A small image flow-matching model, trained from scratch.
Model: norm layernorm, width 256.
Training: soap at rate 0.0016, 22300 steps, batches of 128.
Rows from block 2 of a small image flow-matching model, named by matrix and row number. Rows with one number belong to one neuron. Each number is 128 + 32 x the weight over its row's rms, rounded and kept within 0 to 255. All counts start at 0. Numbers have three digits each. After the name is the row's rms in percent of the matrix's.
After each neuron's rows are labels from the 100 images, of 14976 (inputs lightly noised), where the neuron reaches its highest value: "responds to" is what is common among them. Only what is clearly more common there than usual is listed. The data: telescope images of galaxies (Galaxy Zoo DECaLS). In brackets: how many of the 100.
# fc1: MLP up (model.blocks.2.mlp.fc1.weight, 1024x256), inputs 0-127
# fc2: MLP down (model.blocks.2.mlp.fc2.weight, 256x1024, transposed), outputs 0-127

fc1.230 109:120147095113133137163132080078121146096131141149083107096092151167119147173150134136098102140163097153130126175146124069174098089182109136181118113195098121178154099041150103116113157132153119124135168097097126171076107129137135086123151115086078188182125099135163170068102131158127154166177182140123109087096127110116136143148138061140131142125124067090145102074159083102153121120107
fc2.230 124:160128103112195188133172154111087172094151131088169121065163135169142127159120115086165155166086192200114138066160125115165165128192098124176137089115123154162116144112121103049124126136104072145111127080074137150135150151112150094090183152137073119142114123147135150086144131124088137172127131093060115108146070106185152146119143122184180158096146079128141098114078169171128156164196
responds to: shape: featured or disk (62)

fc1.503 113:077169155143100066123110089148144178139122101124124107140119122174138107202173106108114178129166124103128151135113168061157214144119072121066122141131147111114121128117111122079064087134124162109093161114113129117116150138132148136088089144113114103081100097145103122079158163136085145154180107084152123168169104111132164188128125026143136115156121176104100097129065131160087116063091
fc2.503 112:100154093107098092144074194098141133155134203149102170094109182123186065152148121113120066160151123096155108172126096189182089181194078166120109147122174156128162066096140106160143160114130165121083125080171175099133101141155120142171108088068083137104076181170121101155172078127121123133145154163148091118102117126095141169123118149128122173141132112100102114169135109160164132143123
responds to: edge-on disk: no (53); spiral arms: yes (41)

fc1.367 097:121134089118127117055126149144150137142112111096091167147158070147119107074111132073210081103093092075127151121110163085142090114141040095106109150136067112130123186182135142144175082107175147115130151118104156152144091106173114101153145130099124117162111150185160128162104073073113112179094156142123119178110076132183118132159152178144087111140084108138087137149090098152118046144118
fc2.367 078:125168131136134079157124134124117099078186100075130094165131136166137127113052081122092130120076144133154097135076140092137161144151156096115142141141140178184096067130178096128166075181132079201152065143151153075114138152128141144070062113084137077151173129094046151138144153170168142151128142103157147119118098099078139125118130151095140100120134140108119137109124141096127131110082
responds to: bar: no (31)

fc1.514 096:145093108167201125166162119108097102098172110147169123117164078113158145180095105173139163170075127080074148098110158124117148080086189060105097114127132158131144132153126085085134137140135140165121088095106118143081133166174163152136112091076109165124115158109102079122131153135122093048112134070182101102180116154174149149125070093153116102089094128171099122095074106131150141119165
fc2.514 096:087153136109098118120108140144107133162113176090162090146127158095079129100164126118069089152125156176106049192139041108143125208128152164141149103112095117131135127113160202126103172091103143068124188177142108103170103114083104107092133142154166096125125114143094137135131076137123138155130097101055135097140130119136119129102162142132134139154126129117101133134161191122105042121119
responds to: roundness: round (45)

fc1.575 120:104123111104155077126104129194144138088123101126137098113118075090085154088120072151139134087118099085123174156128092149098077108128157125050119110187111139133134069122107090129071108135094134169052124156169086091128087156130078064126118085188104172186097118126130110113124130168155131132121128103132075101073178174214125163103102116174125126143149087139131054164054178089116118155117
fc2.575 133:126137171107115132073138120084117113166090117160118119095153089127168118098109144083157149118078182119105140099122221128185180121141119154126090163103127123135120150152119128143178123104130096128116158107140168096120124109051144151159167105114139117102094094097119161145112041138094131112121141184129175129052113051058095189158143097135104095131078137093200167097097174113203112114085
responds to: shape: featured or disk (65); edge-on disk: no (61); spiral arms: yes (51)

fc1.542 136:149076129169120129115077121155129153147039117137155143140115095147116122118162074155097153076141112101124173125178179111111133117124108139079156071104182107124076112105154136132116108120054121125121153085141116058145131141083166107146094099074104189138126097130127139109163118153094097117079088092107065131121195167137116154076166134129109064091127107132080084146190104163120050126100
fc2.542 124:118134094149136186112103062119047152136151198138120136141087077125195128124141148103140188176137172142049100171141151140119118111133122137121125140117104116126076116137126153094137143146116109092155137140056169123123119104130117125134144092086161157121129163149105155110133110083114155132182134176166126199124117141116158169170126173127069140120147142125171178152186129157196142166067
responds to: shape: featured or disk (67); edge-on disk: no (61); spiral arms: yes (45)

fc1.405 099:150164197169109100109076110130117097125097106109142035139131134170153090161120130111120128107091103155110079164088179108109090117114144126126112115138122152093113135088165083129159152150139161131176247186198183206154192136163178135100100167175215145111163142107108137153115154103195162107119108074127128140123141185131147109102123156110179132163145165184165128103123142131146123170149
fc2.405 115:089088083133075090183128124095119092058126126124126098103144142086097115185149164139086076166120111126141116094156132136138132082178099112104128150197184173209152133118116140118135122125171150149144148074049141125183224117157128107077170126129103203117136128084135105131136048100122088102106067137140112078107082117119204181150139114096096175144145136158133157165130168151100122132124
responds to: bar: no (33)

fc1.316 099:124071132170083152160150141093128151092162098140149124150105074174198101091093150183118111090079078156102086147110183110076144127104074089134181108184174134177108137116130151141151110152068138107142131162141086083163159150123178132136103129116101127153081129126136086220117166104138089151115076095148182094158120062121159136122167185161101091138119167185116135071158138091096167116171
fc2.316 136:086158089046134108197150095129087078153152122146094073129135098079082137143066146072153165117089108064150164141140123168204090158218158124126104115126134097083132167122176113138081119142175152144115139106132156148121033117088127139142164113194123131168110095159116105119093104131096159118182171072162127141134135176138123122138125099114157109150042091148121169177179169138159102155160
responds to: roundness: round (48)

fc1.351 110:163079107127142071133093164151076198146144168167148141185060106136146201163074085160143159126186071086152161126113076116121092189120104123087154111089091140139097082107132109126128147117096106114134147116158092190147143110150126118109101113195142161127099101153123135145136071134127105106111147135154182124175118086098103075115169152081102150160200151196126103142101157154094107138098
fc2.351 108:123149031123163117093135021137129133151096116194148143131119161131184167118067151108165098117114155106115150139170121142119127112124132136080187187081183097075076104125144123086176109154136095124116145083145081158178120169110120121116119070166173127103088158135116149122117104127161088132147121132147110124111112125116122113129155124140102086159142172147087140127121105064132144165110
responds to: spiral arms: yes (40)

fc1.240 114:116156202145103136109158173147153108074143178107180073154129137144154133185126131198141112091115088084138105164112103102130132134071121115130132111150124139137155071110147088172186089092100140117142077106083121146133092114120134100103122121158136120123089029114131152078095101147116061043118147135147136099156107201089131109137100126121139157133161162165150163103124089147181117143106
fc2.240 084:121090171125119172123167149141163116104138111126155157160156107091149159091149065123101074171075122136132152129163183101058109075163122145154056115145135153130148125135089169141162102101106110127169150147077152129132167169093162070161078134134112142067093094113157105195124145130132112086140122141106141147116084120113128091153081077125167122100152109098128106165152192139123083179109
responds to: edge-on disk: no (54); spiral arms: yes (43)

fc1.131 101:137118042065112105101114161081074084111089130168090130138140127097103150107098155168136091119152117160150115102098126157110084167125171151129171098105135152131160138111138142153148124111149095062133124097107090155141088135148139135079140098058160121114132116113148152154101144169167095140116055148070163126044127081117147098074057182125096083141135088160138117124078084091119195163102
fc2.131 088:092158161114136127092138167085082135133175113189136115170082128130072107179104061205130158105066139105185124203131155066123144130139087140176147133111138129083103148109102143093120115171088113198146086117165129121150190129109087163131087113136105134171145131147130175120133074143142176129141219116138099070137132147103188135101104182139071094145101153136125114155102156173155129155094
responds to: spiral arms: yes (41)

fc1.615 126:111177090130077123128107137113127157135124117131057090173095134179122091135104142150131096139149095098087152173144118105122135125097094164124102185146085133138165150116182125087127116134090174132114137130165139144116124060104095103103143120144120132159098205131093091158206187128167109069110142154147121098091116223166134120149127120106084142101124189116119163173110124080111164164110
fc2.615 121:164111129105145127145131145160122101110118150095152121115133160160155105147118174128136153092158143074148145157181131114211134184207161162070136135166131163116110135098029127127103165139136128170097049125160135158099117138115115083126113141070171133087139073164174132084158184153134122119121126127184131147143177123136155130109191116145153133161143070137148070168120130131171126116090
responds to: bar: no (32)

fc1.675 099:083194116159116169130127124176128132111120124131158108152130138213126114181178098140137161119114157056151128142147157072144096136114140151145115095109150128106151195131079156089198116137091117106057104120124058126136176140122116120111111109142131121124101098165092127093117113150120119116189126104136105102047103147165187125092125166149114155175075122143165158142101131127121105182156
fc2.675 070:166116154161109149175091178075046152147138121119139103137191094086171094065125124084141107159059173169113108087120102103111099185092108142107173115142107143154075142183181176121129188123089149114102133071204127082142087100127124167113149124097099141128111109100113186144144024156151127150118125137139143141158173154126170168132122146129070148095154125063097136114156142153136169132162
responds to: shape: featured or disk (60)

fc1.62 096:138118068124090059172156135142160102108162153131149141125105120143139144100132131171072083087112136108132126105112137125110123095154109119172180122030138126153158134197108084118098148130074183067144123140105116074150140088165139120092129192137128146128117030153118112131185190149139150123132154096131142171111140092120112125191095119124113097165083189101135142101138103150118161173145
fc2.62 090:157159140084123076085093124082076126118159106146135076161146145099145115149163149117105147127130168141106064120138161125154096124127169160153208137081107152122166124085124118166123152055114121188148073071150121130099079117102072093125138186105140090110143142150128123123093146151175113167130051127111139157059118188201110165114140126120167144105167105128138157076088132149122143190136
responds to: edge-on disk: no (57); spiral arms: yes (51); bulge size: small (27)

fc1.583 093:140147090179065127130074149081084180109172124162106133151136137137124126116149124143121189143100123165129139146151125084144112098119113065156166138225083185145125181081096098097110071113153097119132110102105160153163176131091082133117059115145136095168108131145103150134133141157133123092103082128108175072104119124153183155113141131043127106138117102076129171112156103102122160113116
fc2.583 113:107132172084174145106123129177147081141111172094145142086135097114164128131089127137079077155180109095089129107081128139111153170116126214087077119058173087119139083175159116122153195149103119120130141192169090075157078113144164153159196093107093157099184138105130091115094132109148141170148132141132112177138098166124108081128135153203073181123116135169123084134076149147124140132157
responds to: roundness: round (41)

fc1.49 160:092149109166128128170058166149185112072178141108114170071177079114094189102074150155087104128141174128101127081135122104107153095137097076150090144113166103110122152102124142136077172130107159113097177104133089130080149129157095083117063144221083120141138172084094112108133104144113143106098110159131123139113113074145110134112124139120099106145106101105194089116106211150079093146104
fc2.49 176:171065141070134149114160104165105089110112139131175117223125126100161101156141136116090170123119108151096122100178143130161086107141129130041166130117112122124146169091133114098145133082151128096134121132098111099152180137150110151183147191109142149192102157133116076121137079072151160156136135097116172187083145055136151104153144089116111113050105136099134067096130126100176127130167
responds to: shape: featured or disk (61); edge-on disk: no (53)

fc1.484 097:008122156121154144165142198130093153112110118180116161146093149141115087170101090096113172060166137062096141141164100074152144103105154133169127147119107084122115136090067178126174105108111108012002116113140110110156167126098090079152142159135118144120094111129132086142177152079085159137101052144128115127141099166116079142154150153137122165088139147160135143173148171110155119105095
fc2.484 086:147066189220121141108107181144126137101166112054119118162172108135148182112151135095141104160127141136098135130122157041060119142149114100162162152153138142130181084132141135204119139108133151085124081139048101115138114078102117201170085135104114127113161100198103179118122136121127201155113197169121155074125099160110166164131171152145165148147144165092133108126122109150128113110147
responds to: edge-on disk: yes (32)

fc1.247 111:095086130089164157114094080116172155078104068181115077124156145093141127142129203065108171133136079182127115113097156112138119103086140123138097132156119176049105190126157127120157121134121135092122164104163138114140185107168091118160099105139123098136204143120115200113144150110177197128082114108173112196135152110112150106066122131097067151160116097174161138109144191153062118135132
fc2.247 108:124114134107110188073137103122136170104187120120165090159135150141105118121181118101158142125112121115168120141141135109150082111198143197105168116156201137141156123156117121145096115110123158130128128092118144106118144154058183094099159135118148164117082113126181144141132128070120155077158155197125101088105164132137174132167153096129094088137187095126171127140138089136162160098108
responds to: spiral arms: yes (42)

fc1.655 102:146076081134073167106152106076140101107157100148154092125123156120148086169098123137096132118106099162170109139129170114157060173093117135157139087165176160117093136163128130165134170128096109096206115196062132134134133174111134130096143163144104081068146182131161130096095125051133149145150090128149131086135130136073153114045089132127134141134099167125155171141094110116072078121108
fc2.655 089:120145093067162174166078120125095127121120113163190179125135129138131114103125073122162158218070099087123138137129090103165115138126105138087112097158112127077118171116119117140133139123129073135124138188096152153125122135072157156111112140142118155107123184128106153105107127098185157122126148140121199110082142128158125156060146138127171064152059116142157164104119143121076126128094
responds to: edge-on disk: no (51); bar: no (37)

fc1.361 089:071187103153148139127135078135146084187048075072130101112140110201136199107130126129132164100043163149137120187162115147210102084095178084157056116142097085098177109120158143101147168124149134134147133058118133139152105126131144179146095119158085176134166123143136104080097167122114075152170149144160151117149174124114199154182149116182194107124115188120109105149115090151103127160111
fc2.361 096:137147075050213126164151101144119129123124133065081124157120129080150195133179128098080097133144134114156176158124148124105150089125122128162083174074122116167099078121123137106048089143140086143100103167162160148110162121153127114101138121095105174121183169083158093139112110151126094069109077178151165094151125124107127200118159160092126091139153127144111131087146136105134151168148
responds to: spiral arms: yes (39)

fc1.14 107:078152179136099137141112129181162113090166160144155143148150136088114126135147161177117133132139101166150129149060160158132106127149160131155133103158145170141110111135154129170066094111132111156139135100104116152186146125152087119169128140199125137134139033127069149107132151147076109101123134096124068154132079189159174088177095124114075150134178125135173078112099140151165126151138
fc2.14 102:141139086183097160091180175123145125143098132114098146170139060090149097111086149105142057149110104173130126153135098073103069078180139131134100124076124081151126121134092150118130123127153156090115084103189171192081149129111131103193072120089108137084104130102135118100138120141092074086158103151125120109150165122121112126136130089103106055092157117098178144147075157147113172157126
responds to: spiral arms: yes (39)

fc1.4 104:141124089114099136118142147147114134177102134073124163088142127053074137192128093137146105099173176118114160116118123193130093191162113154114172103110096127090125133122127186112229091070156166103141154086099151106190144162153103117142169154108141114141096162112188091124132205123058126131080121105145122109118178117148143125202141135149200123155122117115101154207079069072133169127152
fc2.4 098:125122157154122101122104142099091111068191127176167150102123071178140147166153099177139192145105166167123104180148157137096163118161126110167113131106137122137171107162184129112149157122140161127181119054172088120182154176079117146172116122161089126137172123138111148131113185164084147151159120141098117111149156191142193141088159119135212150123135172187204151112110148088133125098115
responds to: shape: featured or disk (61); edge-on disk: no (52); spiral arms: yes (40)

fc1.199 090:084003090085091140125117146177134118137091091112118122127103154106164145133072155117137125063116154101122111123131123111121094128130152162166099147133137107092088115105135125112173136146154119236177140114123101118123183156136161117123113150098185152131165110100087063138078123119121158133134096163124119106101110132102158115113137136101141141131152171117137165153140181162096200136106
fc2.199 097:117100053084092091147167092143090167107092146142153153132123116145129112142125130126163133081118137136181124118144144102163137145138126108106109149160072155138114185168077092099113105165155144166197032152078183149115155124146119136192089143139091127117108152059153196110127082153146043125148121134086136099120104111120157097143075172133109144104146121146131146190142144105082094160094
responds to: roundness: cigar-shaped (35); edge-on disk: yes (29)

fc1.378 110:136148134135096132153099093189135139125054165154105106085112165130174070144117113143152102119182102064164165183134116122093157127141122090160137190115119162157166098093187109151075103158131105146115127149169111129148112151087098071120115106119159171094125096108124119144113136148080091123071150157144158149149135110132179215126159158122103103057090132089110097189136095105188131164120
fc2.378 078:157105094162100156158094104165150063130132169141155100073140101135110099160226101130183123108154132085132090125146158046057108086118132110157168094100079132082131112088185120227141134153143107108156134132106158106162123106109087139146141143174077124092116072104137161190088142094195123177134135152083107153161138156128208207118166157136127059137117081125153152168179141123142130101178
responds to: spiral arms: yes (39)

fc1.556 114:190106084131090081123095118120130095085132123184087082103089141169125145132121094180157135059166139097118098093109114106123166136099143137166094148189155128133128100135122186099119153069122093138133167149113099116140125176146133123092151140143146081064160133121169113169114104067125144157124152080087082135070098156145112117087089174123082158134108168136154161099152123114147134137139
fc2.556 095:169157106113164069097182122121078094146134152142088210112147119121126173165114116130160086157125155156081118126155133103158149108132113187147148167162125082139168144114086126140118101135166101121156144106148106127141108129146118178145090094092083127113136163116165114126132105141097093178135172203120109119139122133084145101116133117154116069136087143121106116122176197092042148113165
responds to: edge-on disk: no (51); spiral arms: yes (39)

fc1.462 126:128139093144196148170144168150174182093124128100140096102117156199145062115098106100163151157076122139072118101158134076083117152176110172103108075159061147185139076109105129123121150111158079097154146120096126148171148123136130120148097154132105130172101143135119167114140131159103137119138119133073090078121117076102139099110109112136144118038139102124105088142112139100156187156152
fc2.462 140:101141146089094114106130143123136077141131144106169086139133110070049142108149112116112161086140126115147117095079117149155096138117160114094123114151128113105106145134134145111125075213124135064137116180152142076128115069129119126123135058123061054099111137116162148118146123163153141100126156194178102190088111147071130092194137082093092160167150236180108155096149150142116136075132
responds to: spiral arms: yes (41)

fc1.609 101:131138112142131089113127098098143130110164133146144082122123180135187143113106088159144179163132131103136086109104115116146138095156120150100134070109074115128109150168167091176131141108103154071166082125132160127141113119130124126115091125169156108090115163190138128137129103143049169093077147127135195134079143117157152122121114155115169137110076230120158121098186134109147103102176
fc2.609 114:103111172140121219115103143181137128099144181143089183145122102128112164113087145120128177159118159143159162140143119109161147144093093132126135118176152106150107128151153187126139158156119140106209146081120099093178060119184157134125115055128154100169190142148142110079110140124166129123152150132103148137149126114133181088124207132132091090121094097154111127140095088135161154192123
responds to: edge-on disk: no (62); shape: featured or disk (62); spiral arms: yes (43)

fc1.280 093:160081143109185113085194142140074153102127102112121163123092125117165160117065087141201097131095152155102091121161042167127057138072153131131175086130095127164153110119152110208202129152139101135127148129091109106145088164143143121137110147141111159108081173124209128161143140098083113115135153140121204111086143097141140099200133161069134102163107093137101118136160152129113144121062
fc2.280 095:085135121115148136147124097147138136158108158171139130099187134156142106087127103131116162136113155090140173163083137135139132142160189107114124159139165112066040133180142116119131144147126130117122112117134132083212132171078132123180112118134128088193128092166052129111121113228098132145159107150102086118072141123099123129103090096145150180084159148095131130082128127137133136131122
responds to: edge-on disk: no (50); spiral arms: yes (39)

fc1.523 116:174168120086147179140147130161062112127131075163116154072095111137132174087119148083145140105099060091066107084177082112135126154123144085112100115160114094124112098136104104156161083156098050120092169100073101075131100121169116154121126123124139104152121161099098100089091185169069140134162175171116130156108096133134129140088118116126107120171171103110112147062119128129134135093156
fc2.523 097:108147173162150102115104178110076104151035087132145116159131128184118124137152106168122178141065156101181144148167176112116118117145078127151125133102157106077114063119136086110146174117083135098162110094137122118152096050112096157120148134141174154125072115154146139169111157122160138167123138112142130083162065137160072126163169111185121094131112133104119114060157155143140113126186
responds to: bar: no (34)

fc1.649 100:116134124135126161132104153098109140111118137117123063133149124098139117152165133131145079026092110162149079123080090162115160111142123121073126128110081100207114034124145209093108076080132122109143132146100108083079113159082108148165122118110139104157118142108121111116116085129110175124092082096143080095122163132143090095076142065100131198143158088165123121131138061118123101172099
fc2.649 109:114135101116146109111161125129160118118095128095136190087087169134127144141069115128061140230175135095114163115141168107113134153088155138155118138100137113071128160136096015141119155180107093115132127126146117146172132157125148098107141134137097133130160101142128149158124110130159106115139196126105184120109120173150160139133115134147105019124128155081147150131128191105114135072156
responds to: spiral arms: yes (39)

fc1.264 105:121183202166187141188100179183144115115062156159132133091109085141148143119147095095150155084143193102112114171105141065130086099103105113169105170134135088120111097153131139119128151087145166066037146081105132073134185073138139115098130148211138166099122138080132092120142127141115153126160145159093147155111127168123147132092132144143148119135070200165194104101154157121111118099130
fc2.264 084:148139155154114111116130106088150126105126081119143132127126069115136113097105113120089125127085192164155106086134124050100101144098112115110169079118147142079126098154139196135086140118097119134074122083175074158136173089126121180175159184119145101140090114114179135161088154109110096115123112174144137199088144083152171194144158111107049144102129134113123103135162160167091126126127
responds to: shape: star or artifact (33)

fc1.99 109:106154112158076087074119170110085088126080143129112113166115172129139131169182104148112147089124180106122112130117095153179114135112122124132115137094168078121165122090093147081119182120121138110132139158124116155101130089114122120041097171110096050112157070122158097134088095106142103112093112143103171132044108102135168135108117133167156155111087140175165182107131117110150136152121
fc2.99 079:090104079131093128133143177130099205133133107072179080196131074124124082184107079096116094136055150159100164165138109103140125181109111138107212058144147140157115169167164115140131169125111139126146081123173218149069059107141139162094174133143065093155123161162095104149175140103160107159106122130117154108136164132156170087093118125130108122146156099100085111082172125146108167119146
responds to: bar: no (35)

fc1.18 091:116135118087083156163184143177203103164142178149084126140046113156129155153103148144180086128107179117119123139144096163095116110124126173134130199156133121114082081145147103139165137085109166136129149132083122107155136055061131160139157135120142088153101124132121134121118128088089113131175174177137133012110142092101162152150160130084108085168115098108104127150099159129132078108072
fc2.18 107:154139086169174081082092138111083206129138086110125116113156127075151126087120128064113178153134146141183119118157128139129152171154150099127137095086125139083141149139106167146103083157135159134116135181115098095089098171143157112106115113097068174101122095128131134191133167167149152101106033125098146193085134138183090170138116144165114190085098107133116043103099092103164164105145
responds to: shape: featured or disk (67); edge-on disk: no (56); spiral arms: yes (47)

fc1.318 096:127136069107112153116117175123102138093128141137144123138149186149139119100098138113126119154130163144146125147185044125143186131080141092117138175092174104152120089095069065144124126175110110139089159124152082130106148213087143164049163156110129139138126157084163098132109107140102119127137159099090112076190142075141157105110084114153185093172137133132134123116154124114153188176109
fc2.318 067:160126165098114092159156113129068047120156125120172203148114119093118169146128101149144085165106145131071176111092115089098091157181114088136161145106098142075144137125166164153165129077093156139128140126117144093151160135158119154086152144135107103132112106136084145114104145129167093159123166147157130095119124081148204103083125130050085150117128132089086126115188166130079123154140
responds to: edge-on disk: no (50); spiral arms: yes (42)

fc1.371 097:067177110174132117062144072105138115064126119141172106103114096173139123070138144113063117137114161187111081101130101112140133084143115137128171070126149097119130042150169106111153127146112126093182097096111119098157102098072160150077151137193085097115150114078105157136176081095117127126212130109118147132128089064085134137149131088080075156166059133141177127074140143116167097115137
fc2.371 109:162153099058153102157107128115110087171130124189109177155086089124134156179051149155170145152086189124118110145140126133186135129093133101117084192122191142128104198165111138144118139102185146111101100164057143148138156155161107123081144161129164131114112138217185148113067175126074132198063104177176130145138184106124123142086150123176141155026139091133116082105132145117177141147094
responds to: bar: no (30)

fc1.214 107:127115118097189053107121147080059095106148128145158186147156131081148130153086135080147104147143152098094171143115153097120141095132155186158173158165121140110138106163129137154122120152102116085111117200094158117091132169118123210149056155087120201132054104114114107114192159071130137146144085132151077140150115118153151088106126102148163122080098104174084146165123142161116121150122
fc2.214 103:135092127142172132148114181059082121124142100126120167186129109106104072137161109112075134170109149178142181121123127113177099120115082118152138174179092094131083136120085142193115136094120139117121153194109140199118164103075161160104114102164130192129070112108118158127120122096159127107138123077110118108103098133097109127188116144131119152143109128086072112107172144133107147152104
responds to: edge-on disk: yes (51); roundness: cigar-shaped (40)

fc1.571 113:095059075139103158110184109132120132159113103122109177120197121163090138197134134125057105102097116130052098166106150147123104102106190113117159115117106113163160149163113142137167124126171095129163214136159119140155119140137128147122140169107118124106164067146113078100160114107091136140096116116166087142138068123113159069158085067165151137130156138116081169075062094133171133135142
fc2.571 100:089171114144102148094115167063128157097141123105139040136201145136104068152103081127108141063054116129161139138146154085138121153159133110164196123097070114096134174064125154155132130169113156059108148123191136102108133090097143120136139173175157084130091144139155154097157134097115147130147124133102131201064154166142157090147169125109182057129188132097157089169094093134163092140105
responds to: roundness: round (43)

fc1.577 090:056142131088109142141193105104097169128106120139131124129131166151121169203111129169180103159135111098157117118154104092125187130104104098172142130132126110148177119113155097120151182135109097125089135135160124152093052120122151083176101155135130159062162121133080095104166119110127190079149195094140159153105159136121174113104111125093120156154131154152159098163158134174137122132098
fc2.577 095:083113169111130131117100111131094135140147125153107127095154210110120102174105113194107117125081197080160141164097155092130188145099103130147159161136150099086141085126117091112144134103107098120101189163059146200102073128122094143114114099101116162129092090133156110121102151133150154154197137120177174097102152115148098166137104110165075134128087167102132112109115170160108156072109
responds to: roundness: cigar-shaped (42)

fc1.204 117:126136066113118134150131160106137072111059169116085136117095161080072181114092064159132097073136146128132120102157129178067071142124162174154142112108140116158097124130110169122185126120145135069119131131102160086091073188142098131139207122111182150120112138135192058149145129152154130121071139147106102131046154119146123141144088173174158126144128094144070137187095086089170124147122
fc2.204 124:135134151134154153119119148125132158087116118116093198149133144090144158092096110145129158105086179134156141157142125089125135126156108095151118074156179113183115086151129113096150137097116165162155144067095104145133115107080094091141179086096081094120121087188123101126146119131121149137101141180109163178119104120183171144123083177147169164110136158113193091073126104133157093038127
responds to: bar: no (31)

fc1.617 100:112127160152094107216135098163103143112042087212188155098159143159184087102107157115117159126105099110137143103128130127144154136150060183132084133095137132119147121188186130065087145136162135096104185073154108152122131106119136150089129118154116086090135139120095160096120163162135137109158187171099112107072168110135163121149149196123121125112169195138160118129122153114106208183101
fc2.617 077:124130180147116160129087088167154095101039147135171101132160125103180061148127125168138169117149180110175207150128121110137124089126067190125105116141180073070119153098147151143111157080090088150217115079142187136100169119145146132146116061139157166115100092160095154127156145188180114113141162136162080109117156162111102148139155143131118152143145161039183083090087159115168178122089
responds to: edge-on disk: yes (32)

fc1.641 089:025129188173113143135155209180108133111180130125205141167150149117166075134106118149131134077145121142159096146142113083163133156156110184169197129082147100169126137136130138155115141103075103120140155136163096166124105099139107166118127167072172162126130115116063149083113162124101123113066154104152164147122170159150154084110117112085188101125123101128094179174117075158147173103146
fc2.641 085:063108149128122196155170151102088119145161080111133131116190119072166095170098114159176116111146162157126097119163127091079122175136143126144139133111130159135163116113145081108109149095160141118150199114119135173139119098165101067126097120138136140100109173098096136132158162089150136086072157132121155090116124183177097168122132097162155130097131148057056194088126180129095183132124
responds to: shape: featured or disk (60); edge-on disk: yes (48); roundness: cigar-shaped (34)

fc1.451 092:123175127152108138143090158177142121082096095139115101131060144150112138118126089166122106061213163081094166106102093083143110118079136151157106139092136113119123109127146136074165122085091079143088163137139083136113134113153097142107117119126157140130133095148101076119132132115156136113158112106121088109143158137141158131135132158135148167115113156100140160105140143111128129169118
fc2.451 091:161145154111120113146136123041120117144137104087170115097185139115125109069132129123153116112114121086166124117152123135152134100128106130082167058070081115110106174169086133050070131106156135125110169084160074070144138132125171156094129141121120137092119155099081117156102078167108144131109152138129096168079112101138174124088062146136118114145111121152083084121169147134095099082103
responds to: bar: no (33)

fc1.404 088:182120098082103113109080086116101112139063090089170133120140144152156066079091193106138098155082130199176101139122126183157160170107190097131082154170165125085111152073133124127187135095136101173099113118154154138186119107129083115133118122063092130082118120072118201113111122072136116107129122091187128152132187143068125183137109084127093120128162143103132138165180133167150135149154
fc2.404 087:138121076141141114159138137123072109140164106147117151193100145064107141122117109129095133073112167106190103141175116115123111084137113146184129049068091090197210123105162126088131086172136151112140173161077093141068182057156132097135163089130064125142162141151142067132094111118172082172053117151050156168120117128127079103124122109102176200095084125141125156099115126154105163122123
responds to: roundness: cigar-shaped (27); edge-on disk: yes (25)

fc1.40 097:121136149067205102098116119090148140070105123108123117140138151163131122125150117132112127104115084158118125098106192068142095106158127151140158136144150097106066131148163148141105119123129108150108123136092126126087124096159114113110129097128108158119190082132115156090129113103160168120132101157118143115056115120074193121107149075088081101105137146108135116079109088122196128093100
fc2.40 088:167148155157068102128119149106086102101115113133115153196134099128093088083166024121147100148108136118100150113144128082124157079083100198132116116115085165083094123115128072130115100089157070165098078129144097120145095129134142168101119069109121117132128134140119117121167149055138131158110125128145100125132134165106096113139107100162077121140129110170135117133085070068106107133128
responds to: shape: featured or disk (64); edge-on disk: no (58); bulge size: small (31)

fc1.24 102:146195192172120113177096129172077130157135129163093109165138151163092117127124131140095169063137084097118089150141154166108050126102147144111089133090122074164107120101095113125107130132097128203095160102077090148138174156135137103139104143107135174097090152154097167156105173150122102087129079134104103071096139171190093094054111113119182138128116106107088081121107135122113133115129
fc2.24 076:122092150138141152117168149115093091063024141122114084127114116143174119123115152133129117124070232091126135093115140063077123150126089098171145137122110172107127081156139187185127117140115107148163085145118151111122099131131112154115185109122100155110072129142095122070184114109164096125117180096161231160128132147110191137146097121102105141133099125108137090127201191136142138128139
responds to: spiral arms: yes (42)

fc1.657 133:142105136158186163130154076112145107157173098171165150200103198173131102095141102152123199095161130120136084121107162137183140103168198120086165030142191131188148114130146142135101150149094143114162094101130118065161104151103179118103176148056106116146148099132080127141170163106104148122136164090163134083112139153161132157109141109078095095127075139154091111123178099105202154132157
fc2.657 140:144125103027118115147134127176151119092118165143108086062082100133093135048158198146177102174145107184066130161166069108184164155068092120097093182128111187082099149133146088099159140094112180096097155157136099165073134125134096159119150095144172061129107097175093139116128144174117126119148168128097120144146062101098130095183134107124149146140112116156165165116099144104133156119165
responds to: roundness: round (63)